python train.py --hop_length=160 --win_length=512 --tokenizer="word" --encoder_stem="single" --encoder_widths=[128, 192, 288] --decoder_norm_position="res_post" --decoder_layer_scale_init=0.1 --adamw_lr_other_params=0.0017
Rows from block 6 of the audio encoder of a small encoder-decoder audio transcriber, named by matrix and row number. Rows with one number belong to one channel. Each number is 500 + 40 x the weight over its row's rms, rounded and kept within 0 to 999. All counts start at 0. Numbers have three digits each.
After each channel's rows are labels from the 100 clips, of 14976, where the channel reaches its highest value: "responds to" is what is common among them; "loudest band" is the band of the loudest frequency at the time of the peak. Only what is clearly more common there than usual is listed. The data: read English sentences (LibriTTS-R).
# convs0: first width-11 conv (encoder.blocks.6.convs.0.weight, 288x192x11, standardized in use, each kernel summed), inputs 0-95
# convs1: second width-11 conv (encoder.blocks.6.convs.1.weight, 288x288x11, standardized in use, transposed, each kernel summed), outputs 0-95

convs0.198:498489550500503472531491490514451527539531461465511561495500497508508529510652503534528444572480505406503506551451460495444484467527477543477537528507515478512549586536497506524498478465515468485539493510529530533438513478448551459501451479580445508554471529474454442533529484506500514522
convs1.198:490503481517491461491570507489540477548588534482416476501513497481534566492547538512475526488492464537482490460459499489540485461460509487512603515471518453504439447542538542506436405541493560497526534390493565511557457448420568489493555525477491495456471540521538485493449566515553478493
responds to: the word "who"; the word "his"
loudest band: 250 to 500 Hz

convs0.145:437500485443539536507502530423529467514467462486501447505491533455510486444497535499524459578514483571496493510524503480388478486499486510513478486435591438469458529474543520396496513517447576492532486498561546547564476514534507537482512532500519526509490568525518443513563449455467513503
convs1.145:539570420493418563474499555478447506559481486482515554473474483544490496498535463582441469515531426497445541551489593510538676492505520556505405493489537445461522467470511437506520483507503532491556583546484518546541524495516494501495522506478518517550519447474457540508489486499512489533
responds to: the word "not"
loudest band: 250 to 500 Hz

convs0.167:544452529544503444494464494491454517474513459555536480481507600502531483520501407463587481575470500472504529507450502487441546472438467541515547495478492485520623522482558499489499436436479459600448476499535422577479484470515496491465522453500487439479489523465489458501488477512471519485
convs1.167:503513538466645517517438433479511483614510496526517452516496499479548496522514522526505515545475420524578427508452476422509531513543491575473519569527593499532480510495501526521568490475525462520487442476573520502540518572525433528496513516495496433372443491477490495464544568480468480469
responds to: the word "was"
loudest band: 250 to 500 Hz

convs0.47:500529569530506493465505520433575554586469536511533557513492577560477537501442449535483475557430505536434559510454556555535530483483489454503448569500481510504520527542459489524529485527468517493526465517493531497523506531495466535424426480495498509482470602499532457498489469510453569551
convs1.47:513499451384473485449487430456529515439548511527532557483542536564538493443561504453485477548512588507529506496477457488545480476544514477456490544500508460514375520585463483476522515477484562541497548508443506470476518519511502512480459510479481454479508512426586452523447466481533534536
responds to: the word "the"
loudest band: 500 to 1000 Hz

convs0.229:499454495485566514469490513504467464531545468496520546533456498488524491457385513569533475499534479463471521490459522425531510502501552519548540566546637569530386568496504473477497563478512523499510428533531455512509480546442513515497475485482489412509453544540529554485558508531495498509
convs1.229:478531510523493495441475489476483473498556462519539477482504538516536505521495495546520520449564541546506472396548435475473526560454481510431422532516485462503471497444526499508457450551487462467466486474486524597546482496557503469454525525539539469512562557489490499521512576470503502451
responds to: the word "i"
loudest band: 250 to 500 Hz

convs0.23:499463500432477547548466524499544477529534520427580513553436487530436510518450557530544512490543480576562488513519539512493533485479506484491466433484499506430507546473520397437502467520504520408548469482428545454492480521519487526532503481507420561547546543482474512522481517506502521502
convs1.23:472511505496478434532503562584552511482544404469465458534472533502500582522474486449509508566480486452565471526478456521466531491478503522517514506484495446484479398518496604468526550492456548480494421503576520480547551472519495537477510481539445554486508515529533430496523508499422520579
responds to: the word "the"; the word "in"
loudest band: 250 to 500 Hz

convs0.189:505493466437547475521575511469422490556503518464484551481511498515530492515485502465512502540405436454540452456538496485539520520524527493621550485543514476632490541498495484611468413433531482451565529552573463499482482461576570487522444512472487480485558498453450473526493528453459552465
convs1.189:552494496567497548506516436474472495506507559511500455515529472525485458515473444549487509463506470466408469569486517508348503505448531497446514536521511470538562464558576532449450473496496413481481504491505509514605499494544487505521576462470533488421492462503558455479481493538544482474
responds to: the word "be"
loudest band: 250 to 500 Hz

convs0.154:514553470550439510504477491505463460564511446482445453510526577477530452579472546493458485529520433483511504528517553505512543479495528475484512507568497469497503520480424479458537472499496484504470471540580458499472537523474525545492505506530496497525546429548499441484456478508530599558
convs1.154:551516440537514467541514474508553471550459497568410479460475504430456527484485497491530497533506604500502401473568551471513464528478494450565520456566511475566522609506491447469528448486460573466465489518464503537474470421546634502470528537502505453470511473506470474558513529522431479532
responds to: the word "away"
loudest band: 250 to 500 Hz

convs0.42:630510495483484547500416505539481498522527522501452542513466561483484495519455578426449504488504520542495496524465557463554491455497479445479452462472533511489458542504502400546488533525516613444501560503478550477507503452521455538541526505485470393522514427521534473448469509550544469524
convs1.42:493494495515502472433499489515471503443535538577482509468505523488473496571481401478442451522422469541476484491513443520549527538438445443502586484522504545505475496555430472525511466556440477452576511538497501457576489530475476433475441463518527535477541467622451476468617520548515478486
responds to: the word "never"
loudest band: 250 to 500 Hz

convs0.188:565419469483487558491502469519480542502441606467517494459490518472515533575492501496485528518489477514520498403549501510528480484479580552455488547521560474505556530546493496445458597495510482512450514521456483533513461512433447532516453483490487517632431460513515542461459487501534441500
convs1.188:572510570544489459583471474482550468532519479540477531518482565523509544550541536536499607507512534446473465530531504650474544508504521499498557490540496504452499536473548529555587519482469553500567423560473478496509516492507470503498516531509515496507480504519541511544478528505485437481
responds to: the word "is"
loudest band: 250 to 500 Hz

convs0.283:507457536572506550583458478518524486502479527481438460537492504479519479490498503537503553519479468575500512492510493479486517549511507514525444541490503457514487633485494494484504527524525494522497567488489485517507452579522534496462489421505474527491460465505406445476477552554536442546
convs1.283:558492505521516487484454487447444517518490583509620500554544484552477474541474477529491556536532491578473537495612404509480515452534519575475579481520566529535542502554461536501546537474499518441520477499491486566537474475496537490474539471394522495502548481449445470499489507526575471515
responds to: the word "mr"
loudest band: 4000 to 8000 Hz

convs0.37:555541489460442546499491482603491505560509508468537579537429564506494460529501589562567524487487535519522529564607442517503543532499523463519503472434556490430437574477519531505488551546491477496508472401482579517523499499433433522541550476523505540471483575470463509491560450531460458469
convs1.37:506540472498537442554463511549500456620573549497484536463444477497489419461507466533445478468578441474489450413451508453462474560493429450482451487418455491534490482523493460456468529451616460451462513526447523437512483518530524467466486476478532470490468556459517518487458520485482480461
responds to: the word "we"
loudest band: 250 to 500 Hz

convs0.140:514480473527497512463573495505499495495493507461543501488442501521486513502459520526571430490528529462425505541521508527458554472476583540598497478510541474521514589557515493426497618518459550498477479535525508512507501543564462486479447491487442579549517467494496529516513515532495481408
convs1.140:509540449522482521452599494477512554475514476483559477565486532491572577557400482563542479473482567457468479483511494510513526598465492559496496479479519582557497523514473452445563489461442534464503516551468563463528448529467530585532505495541493544593478491561567466501570450524505449524
responds to: the word "was"
loudest band: 250 to 500 Hz

convs0.149:470452564564512522543513495488568515511461528490544464528523510458512466478476492514474555498473530462441468494505542520517500498454484532540536484472536501543543590542611479534508483544504528503488528526486565494450456538497456563515510487474480451412568501487514478513490493533548564405
convs1.149:511480431555515464492476480520550510480462496471478466501484425412447531456429444491435461520520546587516526532502566542559509528472523515419558390601499503469589462445649505536520546483524497474484510454524532518539491443454492513461489533536442554510497502522467630536507532475511539522
responds to: the word "not"
loudest band: 250 to 500 Hz

convs0.31:501508474545585494542511460516513418497490508484534515511485527464492420519495525528485459526501512566434493413551488497500511479497501474446513497497528524522465522421509493543506490570557497484480514492470608471534504524506527497537623562541548454501518461517504657501541436496506557473
convs1.31:489439470514458475504438501498539502539476493503524540493553563424538472481528446473495517516554478536521578539467430500530495514536521476524432520452474531510466489478515530533397530500483566504459515569528540459405508478569488450442498495474517509451465475506505531611466543459497502471
responds to: the word "very"
loudest band: 250 to 500 Hz

convs0.85:525509512457532523537499458483523457582617514425494501478477428476516494468517468560534464535509486466465474496460520510473521545532513556575512588501493449530531607461481507527491459556493512486476529513515473595501515482489463501469461506388486552510555513556476488544462457469446546459
convs1.85:473451471526475490537462491488466499502449426521486439505535526461484456487495518546452485445524657438460552465540533468447465507513511528538492523491444512511506500513496469484504508428505505536469466492529442533476557479494563503546457485532471506493514455429431561441538536484474574507
responds to: the word "he"; the word "said"
loudest band: 4000 to 8000 Hz

convs0.178:583461462540539520500457536535502601520550517520480490533507529515448472569484451550502478486555514506471493463508522503562495466474555525501445505487616412497488519509474477494485552512516482455469574501560542451508472449515523522488477538441571502567489400543460587524496469503500585486
convs1.178:523534483382446463474527504549530499499483508438470429480500532465448539427522506550437458501429480483496485409543487413526463532551534504498497485504521532475488472540523469492530509515469492501466441484530450469481497550506463493488456485480398507519522512418543541554495513527505523434
responds to: the word "was"; the word "he"; the word "that"
loudest band: 250 to 500 Hz

convs0.251:501483536484512487604491450447526525529507516546506591516501559464452502503536487436628510501484450465497504497521482483519500472516534513499516564514515494578475498548492577507506482522495531470454519530469589523447494541495545446493538564511454540462547508519500523482410514440513531521
convs1.251:475464570460496481526596451499514521496504509449488527448528559482514499487552447541495536483524556428527532539538459463452458551512477493534465470541526510476524499469479480440527488575513560531474471531600454493494492485606465508479490598498546499487485456465525433580534533445451427439
responds to: the word "take"
loudest band: 250 to 500 Hz