Rows from block 3 of the audio encoder of a small encoder-decoder audio transcriber, named by matrix and row number. Rows with one number belong to one channel. Each number is 50 + 10 x the weight over its row's rms, rounded and kept within 0 to 99. All counts start at 0.
After each channel's rows are labels from the 100 clips, of 14976, where the channel reaches its highest value: "responds to" is what is common among them. Only what is clearly more common there than usual is listed. The data: read English sentences (LibriTTS-R).
# convs0: first width-11 conv, stride 2 (encoder.blocks.3.convs.0.weight, 192x128x11, standardized in use, each kernel summed), inputs 64-127
# convs1: second width-11 conv (encoder.blocks.3.convs.1.weight, 192x192x11, standardized in use, transposed, each kernel summed), outputs 64-127

convs0.17:56 47 71 56 60 35 33 50 60 56 49 50 31 52 48 52 51 53 56 46 48 77 47 54 65 39 43 61 39 55 55 41 40 47 62 59 66 45 47 58 57 63 45 49 71 49 59 36 47 62 56 54 51 69 52 40 57 55 48 37 38 44 40 50
convs1.17:65 68 47 41 55 52 80 44 37 52 38 51 34 60 55 75 44 59 52 60 34 43 53 65 64 53 54 40 65 47 46 45 56 47 43 73 30 48 45 36 45 48 57 40 44 38 45 46 52 41 43 52 45 44 35 45 40 47 36 68 42 56 51 51
responds to: voice: male; the word "we"

convs0.73:46 48 48 66 52 39 40 41 47 58 39 37 35 61 42 61 47 56 37 56 41 54 49 32 63 47 49 42 49 60 45 47 56 46 56 47 42 65 46 46 79 48 59 48 62 29 44 50 46 55 80 52 46 52 43 36 34 63 48 29 52 45 56 52
convs1.73:53 49 66 50 56 50 46 66 62 35 53 60 54 70 60 43 65 57 52 42 50 49 58 56 49 49 42 70 52 59 43 75 47 26 48 59 50 64 42 51 39 64 59 49 42 53 67 64 41 50 50 78 37 73 51 42 53 36 64 40 44 38 67 56
responds to: voice: male

convs0.155:64 44 80 55 35 32 54 53 52 55 47 48 53 51 53 49 47 53 43 44 72 61 47 46 48 46 51 27 47 48 48 47 68 62 61 48 49 58 58 41 48 17 76 45 47 52 38 47 43 52 63 42 66 63 50 47 48 57 55 47 49 34 39 45
convs1.155:58 65 38 45 55 52 50 44 46 50 50 33 52 62 45 55 57 48 38 59 39 45 29 42 53 52 48 62 49 52 43 41 42 42 52 52 42 44 68 40 20 35 62 53 47 37 62 51 60 53 64 51 51 59 40 41 41 29 56 34 44 39 50 44
responds to: the word "you"; the word "not"

convs0.23:59 53 59 50 53 44 39 74 44 40 43 49 53 48 60 47 63 60 51 49 44 62 44 54 39 60 70 43 69 56 52 38 52 79 57 60 45 79 51 39 54 50 53 49 57 63 56 39 47 39 53 40 45 66 68 53 49 60 63 62 46 46 33 51
convs1.23:43 54 49 45 48 67 45 47 42 52 29 40 54 64 34 41 53 57 59 55 38 54 45 40 56 44 57 54 41 42 64 68 64 55 51 51 39 45 54 44 63 58 41 53 45 46 48 55 50 55 66 59 47 41 64 50 59 55 53 50 54 46 45 46
responds to: the word "you"

convs0.78:46 63 43 58 56 54 50 41 51 37 54 38 49 70 45 50 40 56 43 27 50 56 47 52 69 50 65 46 45 66 45 57 48 47 49 68 58 47 54 34 49 33 48 49 56 56 45 42 37 45 30 44 57 51 54 64 46 53 38 46 49 54 49 47
convs1.78:50 47 41 42 33 34 41 68 77 49 55 65 51 47 71 44 58 49 42 34 65 65 47 55 44 54 58 40 53 41 39 54 32 41 49 58 47 42 44 47 57 60 37 48 26 47 54 54 49 41 38 68 35 60 51 69 63 38 42 42 53 58 76 49
responds to: voice: male

convs0.141:42 47 66 65 51 34 65 62 48 47 42 36 54 55 46 56 54 46 44 70 51 57 43 62 69 43 58 38 29 48 55 54 55 40 57 50 40 62 56 33 40 24 55 57 62 49 31 45 68 67 45 45 53 57 43 58 58 40 38 53 67 45 46 49
convs1.141:55 52 60 51 47 59 67 35 66 64 65 43 42 65 33 54 54 52 63 51 47 45 36 28 61 46 60 54 55 44 52 43 49 41 55 51 38 32 35 53 61 45 53 51 47 49 44 48 57 50 43 41 74 68 47 52 46 41 40 36 50 42 46 59
responds to: the word "you"