config = dict(
    encoder_arch='tc_resnet',
    model='encoder-decoder audio transcriber',
    dataset='read English sentences (LibriTTS-R)',
    train_examples=15625,
    gain_aug_db=10,
    time_shift_ms=50,
    n_mels=40,
    hop_length=160,
    input='log_mel',
    spec_augment=False,
    win_length=512,
    tokenizer='word',
    vocab_size=8027,
    encoder_norm='groupnorm',
    encoder_activation='silu',
    encoder_weight_standardization=True,
    encoder_drop_path=0.2,
    encoder_depths=[3, 3, 3],
    encoder_kernel_size=11,
    encoder_stem='single',
    encoder_widths=[128, 192, 288],
    fusion='prefix',
    label_smoothing=0.05,
    decoder_width=128,
    decoder_layers=6,
    decoder_norm='layernorm',
    decoder_norm_position='res_post',
    decoder_activation='gelu',
    decoder_mlp_ratio=3,
    decoder_head_dim=48,
    decoder_fused_qkv=False,
    decoder_bias='all',
    decoder_qk_norm=False,
    decoder_layer_scale_init=0.1,
    decoder_parallel_block=False,
    decoder_inner_norm=False,
    decoder_positions='rope',
    decoder_prefix_bidirectional=True,
    decoder_connector='linear',
    decoder_tie_embeddings=False,
    init='trunc_normal_002',
    residual_init='scaled_by_depth',
    optimizer='soap',
    beta2=0.95,
    lr=0.0026,
    beta1=0.9,
    shampoo_beta=0.95,
    eps=1e-08,
    precondition_frequency=20,
    max_precond_dim=1024,
    one_sided=False,
    adamw_lr_other_params=0.0017,
    l1_shrink=0.01,
    ema_decay=0.995,
    steps=13000,
    batch_size=64,
    epochs=53.2,
    lr_schedule='linear',
    final_lr_fraction=0.01,
    warmup_steps=260,
    weight_decay=0.03,
    adamw_weight_decay_other_params=0,
)
Rows from block 3 of the audio encoder of a small encoder-decoder audio transcriber, named by matrix and row number. Rows with one number belong to one channel. Each number is 500 + 25 x the weight over its row's rms, rounded and kept within 0 to 999. All counts start at 0. Numbers have three digits each.
After each channel's rows are labels from the 100 clips, of 14976, where the channel reaches its highest value: "strongest on" is what is common among them. Only what is clearly more common there than usual is listed. The data: read English sentences (LibriTTS-R).
# convs0: first width-11 conv, stride 2 (encoder.blocks.3.convs.0.weight, 192x128x11, standardized in use, each kernel summed), inputs 64-127
# convs1: second width-11 conv (encoder.blocks.3.convs.1.weight, 192x192x11, standardized in use, transposed, each kernel summed), outputs 64-127

convs0.98:449488509500472485474533464502516463499520517506504485501478495528485403518451535503494499539525504501506499530517492456499489514501532487536527494498504503520525545474487536528517503487491514
convs1.98:494484508505494491489529520511456527538481501498507488514501519526499518505553501499497512517499522522490536517514476496517542482504522550481450560492491474502477514480501507506485529498502530
strongest on: voice: female; the word "to"

convs0.125:509453524511457507515499497492491507480467507479472504464531476480502510511482486474520550484526491516524436512496511518505521513482550515518463501528517480498548513498498489565476487504471488
convs1.125:514534517528503463513536488497526512518462467500533528495503476526491493469497548503474495512523581526485505495484480502532529549497487550506508500505532508506530511508483501567580469527537489
strongest on: the word "people"

convs0.124:469502502510498484503563504516509501549506426496468501493484493512455498492496533496501493490516503506498519437526490511573502494486512458512491518506524507555535479488489474513499573496500490
convs1.124:477518463505500471488510531529459505459467535461505505462494478523510523521527501502505506476510510530466490488525540534510503491524516525517502496534478496595488491497493486519466498514480532
strongest on: the word "his"; the word "he"

convs0.104:473507505550523504483537555497490509486572489495496490454494532484505495477493536463538512512537456549487530446485538475545500469504509446484501552484487517486484502481515490477486496483456464
convs1.104:454497472471523487470502495478474496496492505493484545489502487506471508467519503508526521476508502495479483486482529497523489506542508479496571491543508522505521547409518494529505511487525480
strongest on: the word "his"

convs0.72:448451485505494508532501504446502489485485490521514559494539489479494525507480507496506496477530498482474489520506513491471515509492500481489503486468565518475514459554506517495500513511479485
convs1.72:531503517512495494476447512522459478505502541519464470474478515489551502501549471489504499495505523482492487504483493490504469505514489521486484498470533515502548491537521510519530554446542550
strongest on: voice: female

convs0.111:503441506487496479515526498479524452497486484525528479523489498505463487512528533452512505473489512516476579471499486486535522521502546473487465490511535537497543520533489546528507500523470513
convs1.111:501448501508534502480491527548476489486520463487517516491506434449520503480509520505517525489448566529509501566490489506502497516465527505542509443503514510467503486488492504502510474503492503
strongest on: the word "be"

convs0.150:524532523484451528510512505518510447530523480499534512515495489470502527491490503505484520533496517508536518467489505469477520495515521529522492471486484539496535504521476504504558494600506480
convs1.150:494478526512487538522487480475536499519476481537449464489519499472491501487500526502477464510477493460503522475490491465484498497497538478513482504480503498481468529500515498481470536485510503
strongest on: the word "was"; the word "not"

convs0.3:503523521498468516512598504576473494545502503512515499452464515483502490494472496494452506483500511529473506493467490484513487469505533514515480497515492507507518480490473470518479473529496483
convs1.3:471489489462555488502499489487534498515524468451507454495504508485483477488473523477503493488497495485499477524497533527469501487458469504502463489461481466482477506492480514540482502471516508
strongest on: the word "he"

convs0.96:490537497530527503496524470561518495490482466481515520522506518495488461485473550516514437507508497531465478495499484500560500529489503436514510500521474474485515507472451487507506503448495505
convs1.96:528547486529493484486515469493479480492482506499519554518514536535481445473535506529518503510520450447497502456527490467554539435486483486463533501490486491529488500467503468496506470483538448
strongest on: the word "the"

convs0.110:491481484470495502508484534538478463503534478489499522460521483488484549474504488531506489501529494506559464542517488496499473506492512506469496506533477556505513489494514491518504492490496510
convs1.110:451517524518505548543500527520529515520478511484486550479507477540484494548524539494511501510503493490488461488518516492538518538482471489503560423519520537511487507510508500545526502487522511
strongest on: the word "like"

convs0.128:518529497474524490524507539474484494535474517476494490493521481450498480481490491492499510476532520503510486489482488501507475503484530496562508505511489493501492525516447514483506462522453569
convs1.128:498486482514496470550454470452498480505458514505508485473488558496504512492534526573461496511529481499528499543497455498503530505532513461489516530480482543460514521497491463513503525512503510
strongest on: voice: female; the word "said"

convs0.152:478504558506514486501500481582506532481525500520497543506523472482509450489503522510460473510493485504506534517492501477493512480536520448499489496548497507484514543486492484491480487541467475
convs1.152:482498522488488482494453509473505525515508513495533503507485514530504498489500489490525503532498498511463516493534514515494501505514511491485508571522530483491489473501483535476470497530550560
strongest on: the word "do"

convs0.181:483530516498506461484490510502443492491499475541506507480446508518545509565494497483478504505505488498498487481465484492495506468556489474503545522519530484507505472529507521527492492500439522
convs1.181:501534497512488475500495520488478497450502493513488484530525524499493487482481480497505535534505497551497485484479536519523519499439432486473492476481491487521490505487566473507512476452464510
strongest on: voice: female; the word "you"

convs0.153:528483488511509540492551526501493477507481494511490473496485538471533499470501498502442505504519522495493491516498531520504564456535504466487533521500548480514523536521469479523493469486539532
convs1.153:504521544478513512477437459535485473468526484451487507501541503528486493488491520496489488461469518512479491506484504509553502492502494519489493528507544470474500496485498470479473495469487508
strongest on: the word "the"

convs0.165:502474473475477482523486510468486492490527525475506517505503487483502479515490516428466519533482486469513487471483501485484509494494571474537477521534474552500505497560514524557475484464497523
convs1.165:522501490493508472509512480475489490479511454456493531494503482512476495485507495471424492516472527467518524502508518475532510485426509505518547487495516517511532498513491481500506522487490469
strongest on: the word "i"; the word "was"

convs0.158:475475495478480496518505517493504532485533469529493530487491504480494495500495502513479452492506487532485485517513468492485486503496521548516455524534536522472519514486483518536524502528528540
convs1.158:526533514461500477554493478500531486493507482488522491467501500540502475455502516507523498470544505516553547488515504559503509476504488498517525510494504507502523519508537466525469460520454501
strongest on: voice: male

convs0.1:499518494525532453512521505461502452431497514461489481533482481528534420500482549538507480489515487554513496500541522480491501559508530511486478524466500530495486511544506492561505506523506504
convs1.1:505520503467499526498498476508480517493511485494484508557480504515466477501483503473480495487571512493506503488479535498528533498453498517466495515525508496469502544558510517494490519559530497
strongest on: the word "be"

convs0.36:437530508491534468499492498504531493508527503504500523491457472499463498490503527483496520527512503520516519522473505465502482516501516491512519520555479548526497504513512471483501514470494506
convs1.36:500475532487531556478465522490491494542490495502489502479501490494526498547513470522477480483477496532478506517487476519483479477501519515482532452508528394505531491504465540553511493501488509
strongest on: the word "she"

convs0.154:496501508530529480504511467522471506480540490502516501483482506488479472526479494476494556506514516541542508462536462510512458474533535473485492509522518497484520529491482500507474489530506486
convs1.154:479495553496493508500512509448497520517502503449548488475529490522499497541503473496476540489506523523512497548528531544505549540510538509523459521512589523518507515474545507531542512527533527
strongest on: the word "her"

convs0.44:474504507513499501470475503489516535471494502541518480459485489515486528553538478506491494498494548462514501530467472485464500496501497555513466526520511519474531450502504488506520470506492542
convs1.44:552533532481472487484478488434513451514483500512484484471473489506537477508514529532494475507475493434520519479492479511492489454499489482508519504517491528473524541485510524494528526511498458
strongest on: the word "was"

convs0.175:553500533514542474519508466505423489505476492510496520514487504479500483512517493488507538524486534528537585532510487545532485540448501496534483489501497466518523526475534514513532481488446491
convs1.175:489487521515499493503504507474510531486513493493518521463488463508499497504485504495434550482597514494485487510477487536461527495473516493523488510509503540510505449512471474548480483507507499
strongest on: the word "said"

convs0.64:507453486515522467506476449507520498477490487500462483450489496495495477511496531514517472473524502490492525485497469516527495471534493491517522514527515488499504526509443481508477499515484535
convs1.64:523511524474495527513540554508519476493512511535454492507491528540487531516512513513561484483499461487507462477524489500533501493500439511520520484511516521530484514519480550492509513536511536
strongest on: the word "the"

convs0.13:472574485493493480468473511461504486483513472511510490515481469538467496545458514479472490499522465510512532478561538494496466501504487501502464479519508482537514513491491527498487490487507515
convs1.13:567439535462505536470509516494458477508478474516492484509483464538450470456523497506543427436515563505511539476509429538541505480449517492495503492516524488477490516521534515456477500469486531
strongest on: the word "with"

convs0.117:501521519503488523500500500452590493503528496452543495495476553491521472506538502438498525533468482484477518501490493478484501519541537486504486460466521487535509518514531528506499474489505522
convs1.117:493495502487473510507546474514489453512492469484513463546470498489517512461485466495460468491524473558485479510486490511477441522499504525484541494524499473492555480462538543486506501487483528
strongest on: voice: male

convs0.39:518503520518504522476468478529458522503525481487528528509522471509503455505538488521509510535464500501517491498501541484499533512512500525513509507497470532493502517510449462466530522452488494
convs1.39:505517551453504565509490507482497510493475510496486491501527492495502495530506538502498583502493414548482541536524528492496518493503521548526494490504511476483513451516546465458501523507518537
strongest on: the word "you"

convs0.14:501504503470516488452500509522503525511496516473527479491506505516498514481520490531510535521505550485516495471548501501520533465502519486502518514534507504517553525482467449464470562420513545
convs1.14:472453489480483542494542512474538421464479492518506488501510519468509488534484448494482423481485496517479492500534458505467492494456489490533528493503525504395512483504500520495474515505488515
strongest on: the word "not"

convs0.101:485487494484533512514511521504489507520532501506495562490502470522511518512521542503513507468501487492535525486491486495516491547499574505478524496555485498484523523497467487508547511491496513
convs1.101:496469502487535526518478481533487527476517493496479565533536521549492499530488499547493505499482480489498503467479514485504491521507495512484531471455431498450501523494483543505492487470494539
strongest on: voice: male; the word "for"

convs0.12:508456519506513476489516509484487515516522488491473478478555495494538515492467518452519517498495466506511578470509489447531533445487520494502498513542444512490494498481513449514523508474518499
convs1.12:478499509505516525493497499499541510502507520485497502475447468483515538511481579479493488482499495552501468513468477489481481453500554494520472495552502454508516488420530509471495489505507479
strongest on: the word "he"; the word "his"

convs0.163:528485489466473505534477496553494483456463497469508475479477482502527486573521515488492525476518507509518601539519516494501482470511524511484487545532528510486499482504523506546485490527495516
convs1.163:509507513503495488539506496521521505503452518512441477518533516497481493539543503484435555484539482481484513478520513497518508501461486480470513507492485516484494499543492503520503510523555510
strongest on: the word "of"

convs0.176:497552508509496460490510528497487460506564497531510480478498461461497470506528533506483515498506467496501490497478515520469484509482496468516503470501494491520490476486509521496498494503477509
convs1.176:490491439431538512470479490509543491509479477457501510465470501488525483474497496525482457497456535481547484476516470484514497501552495547509465498525498491485484527425526507547490457471500471
strongest on: the word "as"

convs0.84:498500577478474489451464493526488490514491506535511510496515547533511536509487542507494488491478477532528476485491487506467502529526515503501485490540493521518533520540433487510492546473490507
convs1.84:519486525500469486470551517513524481506490533567480529501493503488455515514486499523501515504514478497495551533478511531445473508475492474536528481510481479544507480531460525498518525489521530
strongest on: voice: male

convs0.170:500489523450478486489514523463484489508492532506512466463499510498486454481475517488491481496523508509537494519512504500511519505480586513517493482513562555509485515500511517495532481515543521
convs1.170:526493451498529488460478504507532521495519449492476525465507503470529497527478506502478524537495478576511547490521478550520508499498459495538480520508520499487497499536511482498517534510482508
strongest on: the word "i"

convs0.148:492511535466499514498514456488488451506497481514474490510505523483461488540515497501497505531526494481533528531484536487524486486498514455512565494524523483515522503510504562513459466492469490
convs1.148:483514513535509536505470511469505508496518495487504460460508470509520490503507516515512543478471513482465506500499480522499531475520527458487539529526493494476508498484463518544496487508507519
strongest on: the word "said"

convs0.28:492492504497514487452478498513526548499493504502484504504564495540521514517508480481545461553507464460505499509474514513467498511514505509503472567505510476483534524513480523437489490503496526
convs1.28:493525533537489521465506438500477471462478464477497525523511524518523514469494489478508525496506459522497493512495482559467488445501567549469468512483512461510508508479508512500504475499502484
strongest on: the word "you"

convs0.18:505530502530513477483502508487494476523528478560541528504516496483480513513526503478505483535515505499497490519478503519514459543534505451513486500495491509510539490488480497497521495477492530
convs1.18:439527482474478508480522534474499490462530493486515565450518481500470521505506497468509477535512549526510530453486507503472471477482535559489537499518491507480499484508493497491505479487517481
strongest on: voice: female; the word "i"

convs0.113:480468477510482496489530525482461491513523451500481474501514519497482482515503512529560504500505532505485499469496480475499491480511543501494510513505531501518509510521483483552482570476476511
convs1.113:532466486451502528485497484493509487493476513505505503526416486501468517505487482478486493514485542447514505462508515475561476514499494498518490493560502488491544513486530495520472540503526539
strongest on: the word "me"

convs0.89:555484533513520479463512499428494493473498507485513495522544505473504482504501447471530503501527509503495512500518512489498499517517511520522500525483508496499546508523479514488528512491471486
convs1.89:531499496470503546511462494500518519473498462504517525492500483496533516524520442509507500500504509533471505504531477483519537517480483487531479549471500498570571494516542501494510501504450513
strongest on: the word "you"

convs0.130:514473520513514485526495553504557482443526522484504530498511492577432519488476522528484497508503514533517504478459479478492464509487554532466483487492509497502537512503482477537515519514473526
convs1.130:514508490488509544524517511482517545496514559499512488508468504469491513445508500488515461486464519481522486487483529483465519473503481513489519469504513528493513494558504506508531473517474506
strongest on: the word "was"

convs0.87:502493515505511500500500506477459487533542495517451482482512503521502500479474507510490513491493489493500478541505477460473498500481568488508507464543491514490509540484486527478523495561464503
convs1.87:493484504484510460529530491494513488498489513466461492498477517495512478550456494488514481544472500523512493494498497492477481472470497548474487483520440514463546498481515494480506501518522557
strongest on: the word "for"

convs0.58:503510558494503501506488519529464432508522527477528484478509542494503477508485537508511527489505539511498510518527494451483549476502552481488468456473491541501533506528517521506485505479498520
convs1.58:484462494475487491483516510511515487481541548489479488517501512556524543481519502454518494477530493467496503498497496500491478517524556475464514496517465464451516475485477514487486510453501513
strongest on: voice: male

convs0.43:470524488506518492517546484494515501543482494486519521506510508485525484516508505571517547510486508510450472502492515523484515475497494509493494534489527511521532423441486418474524489548512492
convs1.43:488503514521476511492525485494513533538476524512488505528480507471502494459499529524487487507480516468539487473509484480509517389468519494506502521481510496445504487548509511467502491491483491
strongest on: the word "me"

convs0.57:476511501474529454388501503486478494495504499534478467498560473514520464481507504474469539506522460500470540482523525516508481515492517510481487482507526501487498479500572485457478515515506498
convs1.57:509485472492483523505477493518517508481475496464494519483487483515510506473530500493491463504515475508516507513471376482474464516527544526497502508467501480528475496484512455450488501499485498
strongest on: the word "was"

convs0.172:521476495520507508520520509567509469515466474488525496540482504464506496527503528507499511501488557520488491497506479471513439482504512497508510520450484481508538503563497475516490492478501498
convs1.172:548503506526521500487517468507512498518505535502512505456556529508520524517521520509478497508497551531534527472516489494554502494498513508517493527505544485486501501515494487460500500458481511
strongest on: the word "do"; the word "not"

convs0.86:502486464551476432499549517489500507511465457495480497451490530572507507507476503498521530484540488489484509447535502504510491520504503494510465488503483517451520524484507478493496472539500498
convs1.86:533434513515506484472496479499499500501495494514458485499506476497512490485539485467592493514527476475500524491512503449522498464488511502487495476496482522512522505511494527486540540465550539
strongest on: the word "with"

convs0.105:496484461531525474515475496510507530523529497488500510472471517468468493510538475490492508483528505523496517514499464471566476497507515495515509494517487553531525550484513483494534483528455500
convs1.105:470504490545481515469493434506471508505525493459526502459475514504512564514441531514506500518503478517498513513481504497508526500504508504502423496490478526536511490501538494460490505494498467
strongest on: the word "said"

convs0.90:493464506486466485515536489462451497541472478497495486465498461522482539515488482495535485524497501488519462514465491469510491534463504544507539530524490491487560524500511504486470544514524515
convs1.90:519484538564558561475493503542507519526494487503525491508487483547490503530495461536550483519513508519492496462459513528506512527510495527479479467499536496505482497523480577504518450489457485
strongest on: voice: male

convs0.92:487481511510507521458479506481503513480475446494518512478511505504499481506539502508516471480531528432531506511537514519513586498475535500456499493526479514535512454497531427491523509482521515
convs1.92:501506547487475512427541491492534528501497520519491551478505516488486489494501506487492529512486495538540492516493473506523482490482506459523502516493518529513470467493528452493510523505512465
strongest on: the word "not"

convs0.144:558521550503501469553514516490507523529509517444551480520487474530479477499505556524496469473479499475490480455480482509472486473513519496457486512487513473505516522540513511494516520513496487
convs1.144:512480514533514449505512485531517514473457487531503493469510495529501507471500448480479509530435461465484451451522496469477489528469495529443487466493491509460475481520453511528523459493522512
strongest on: voice: male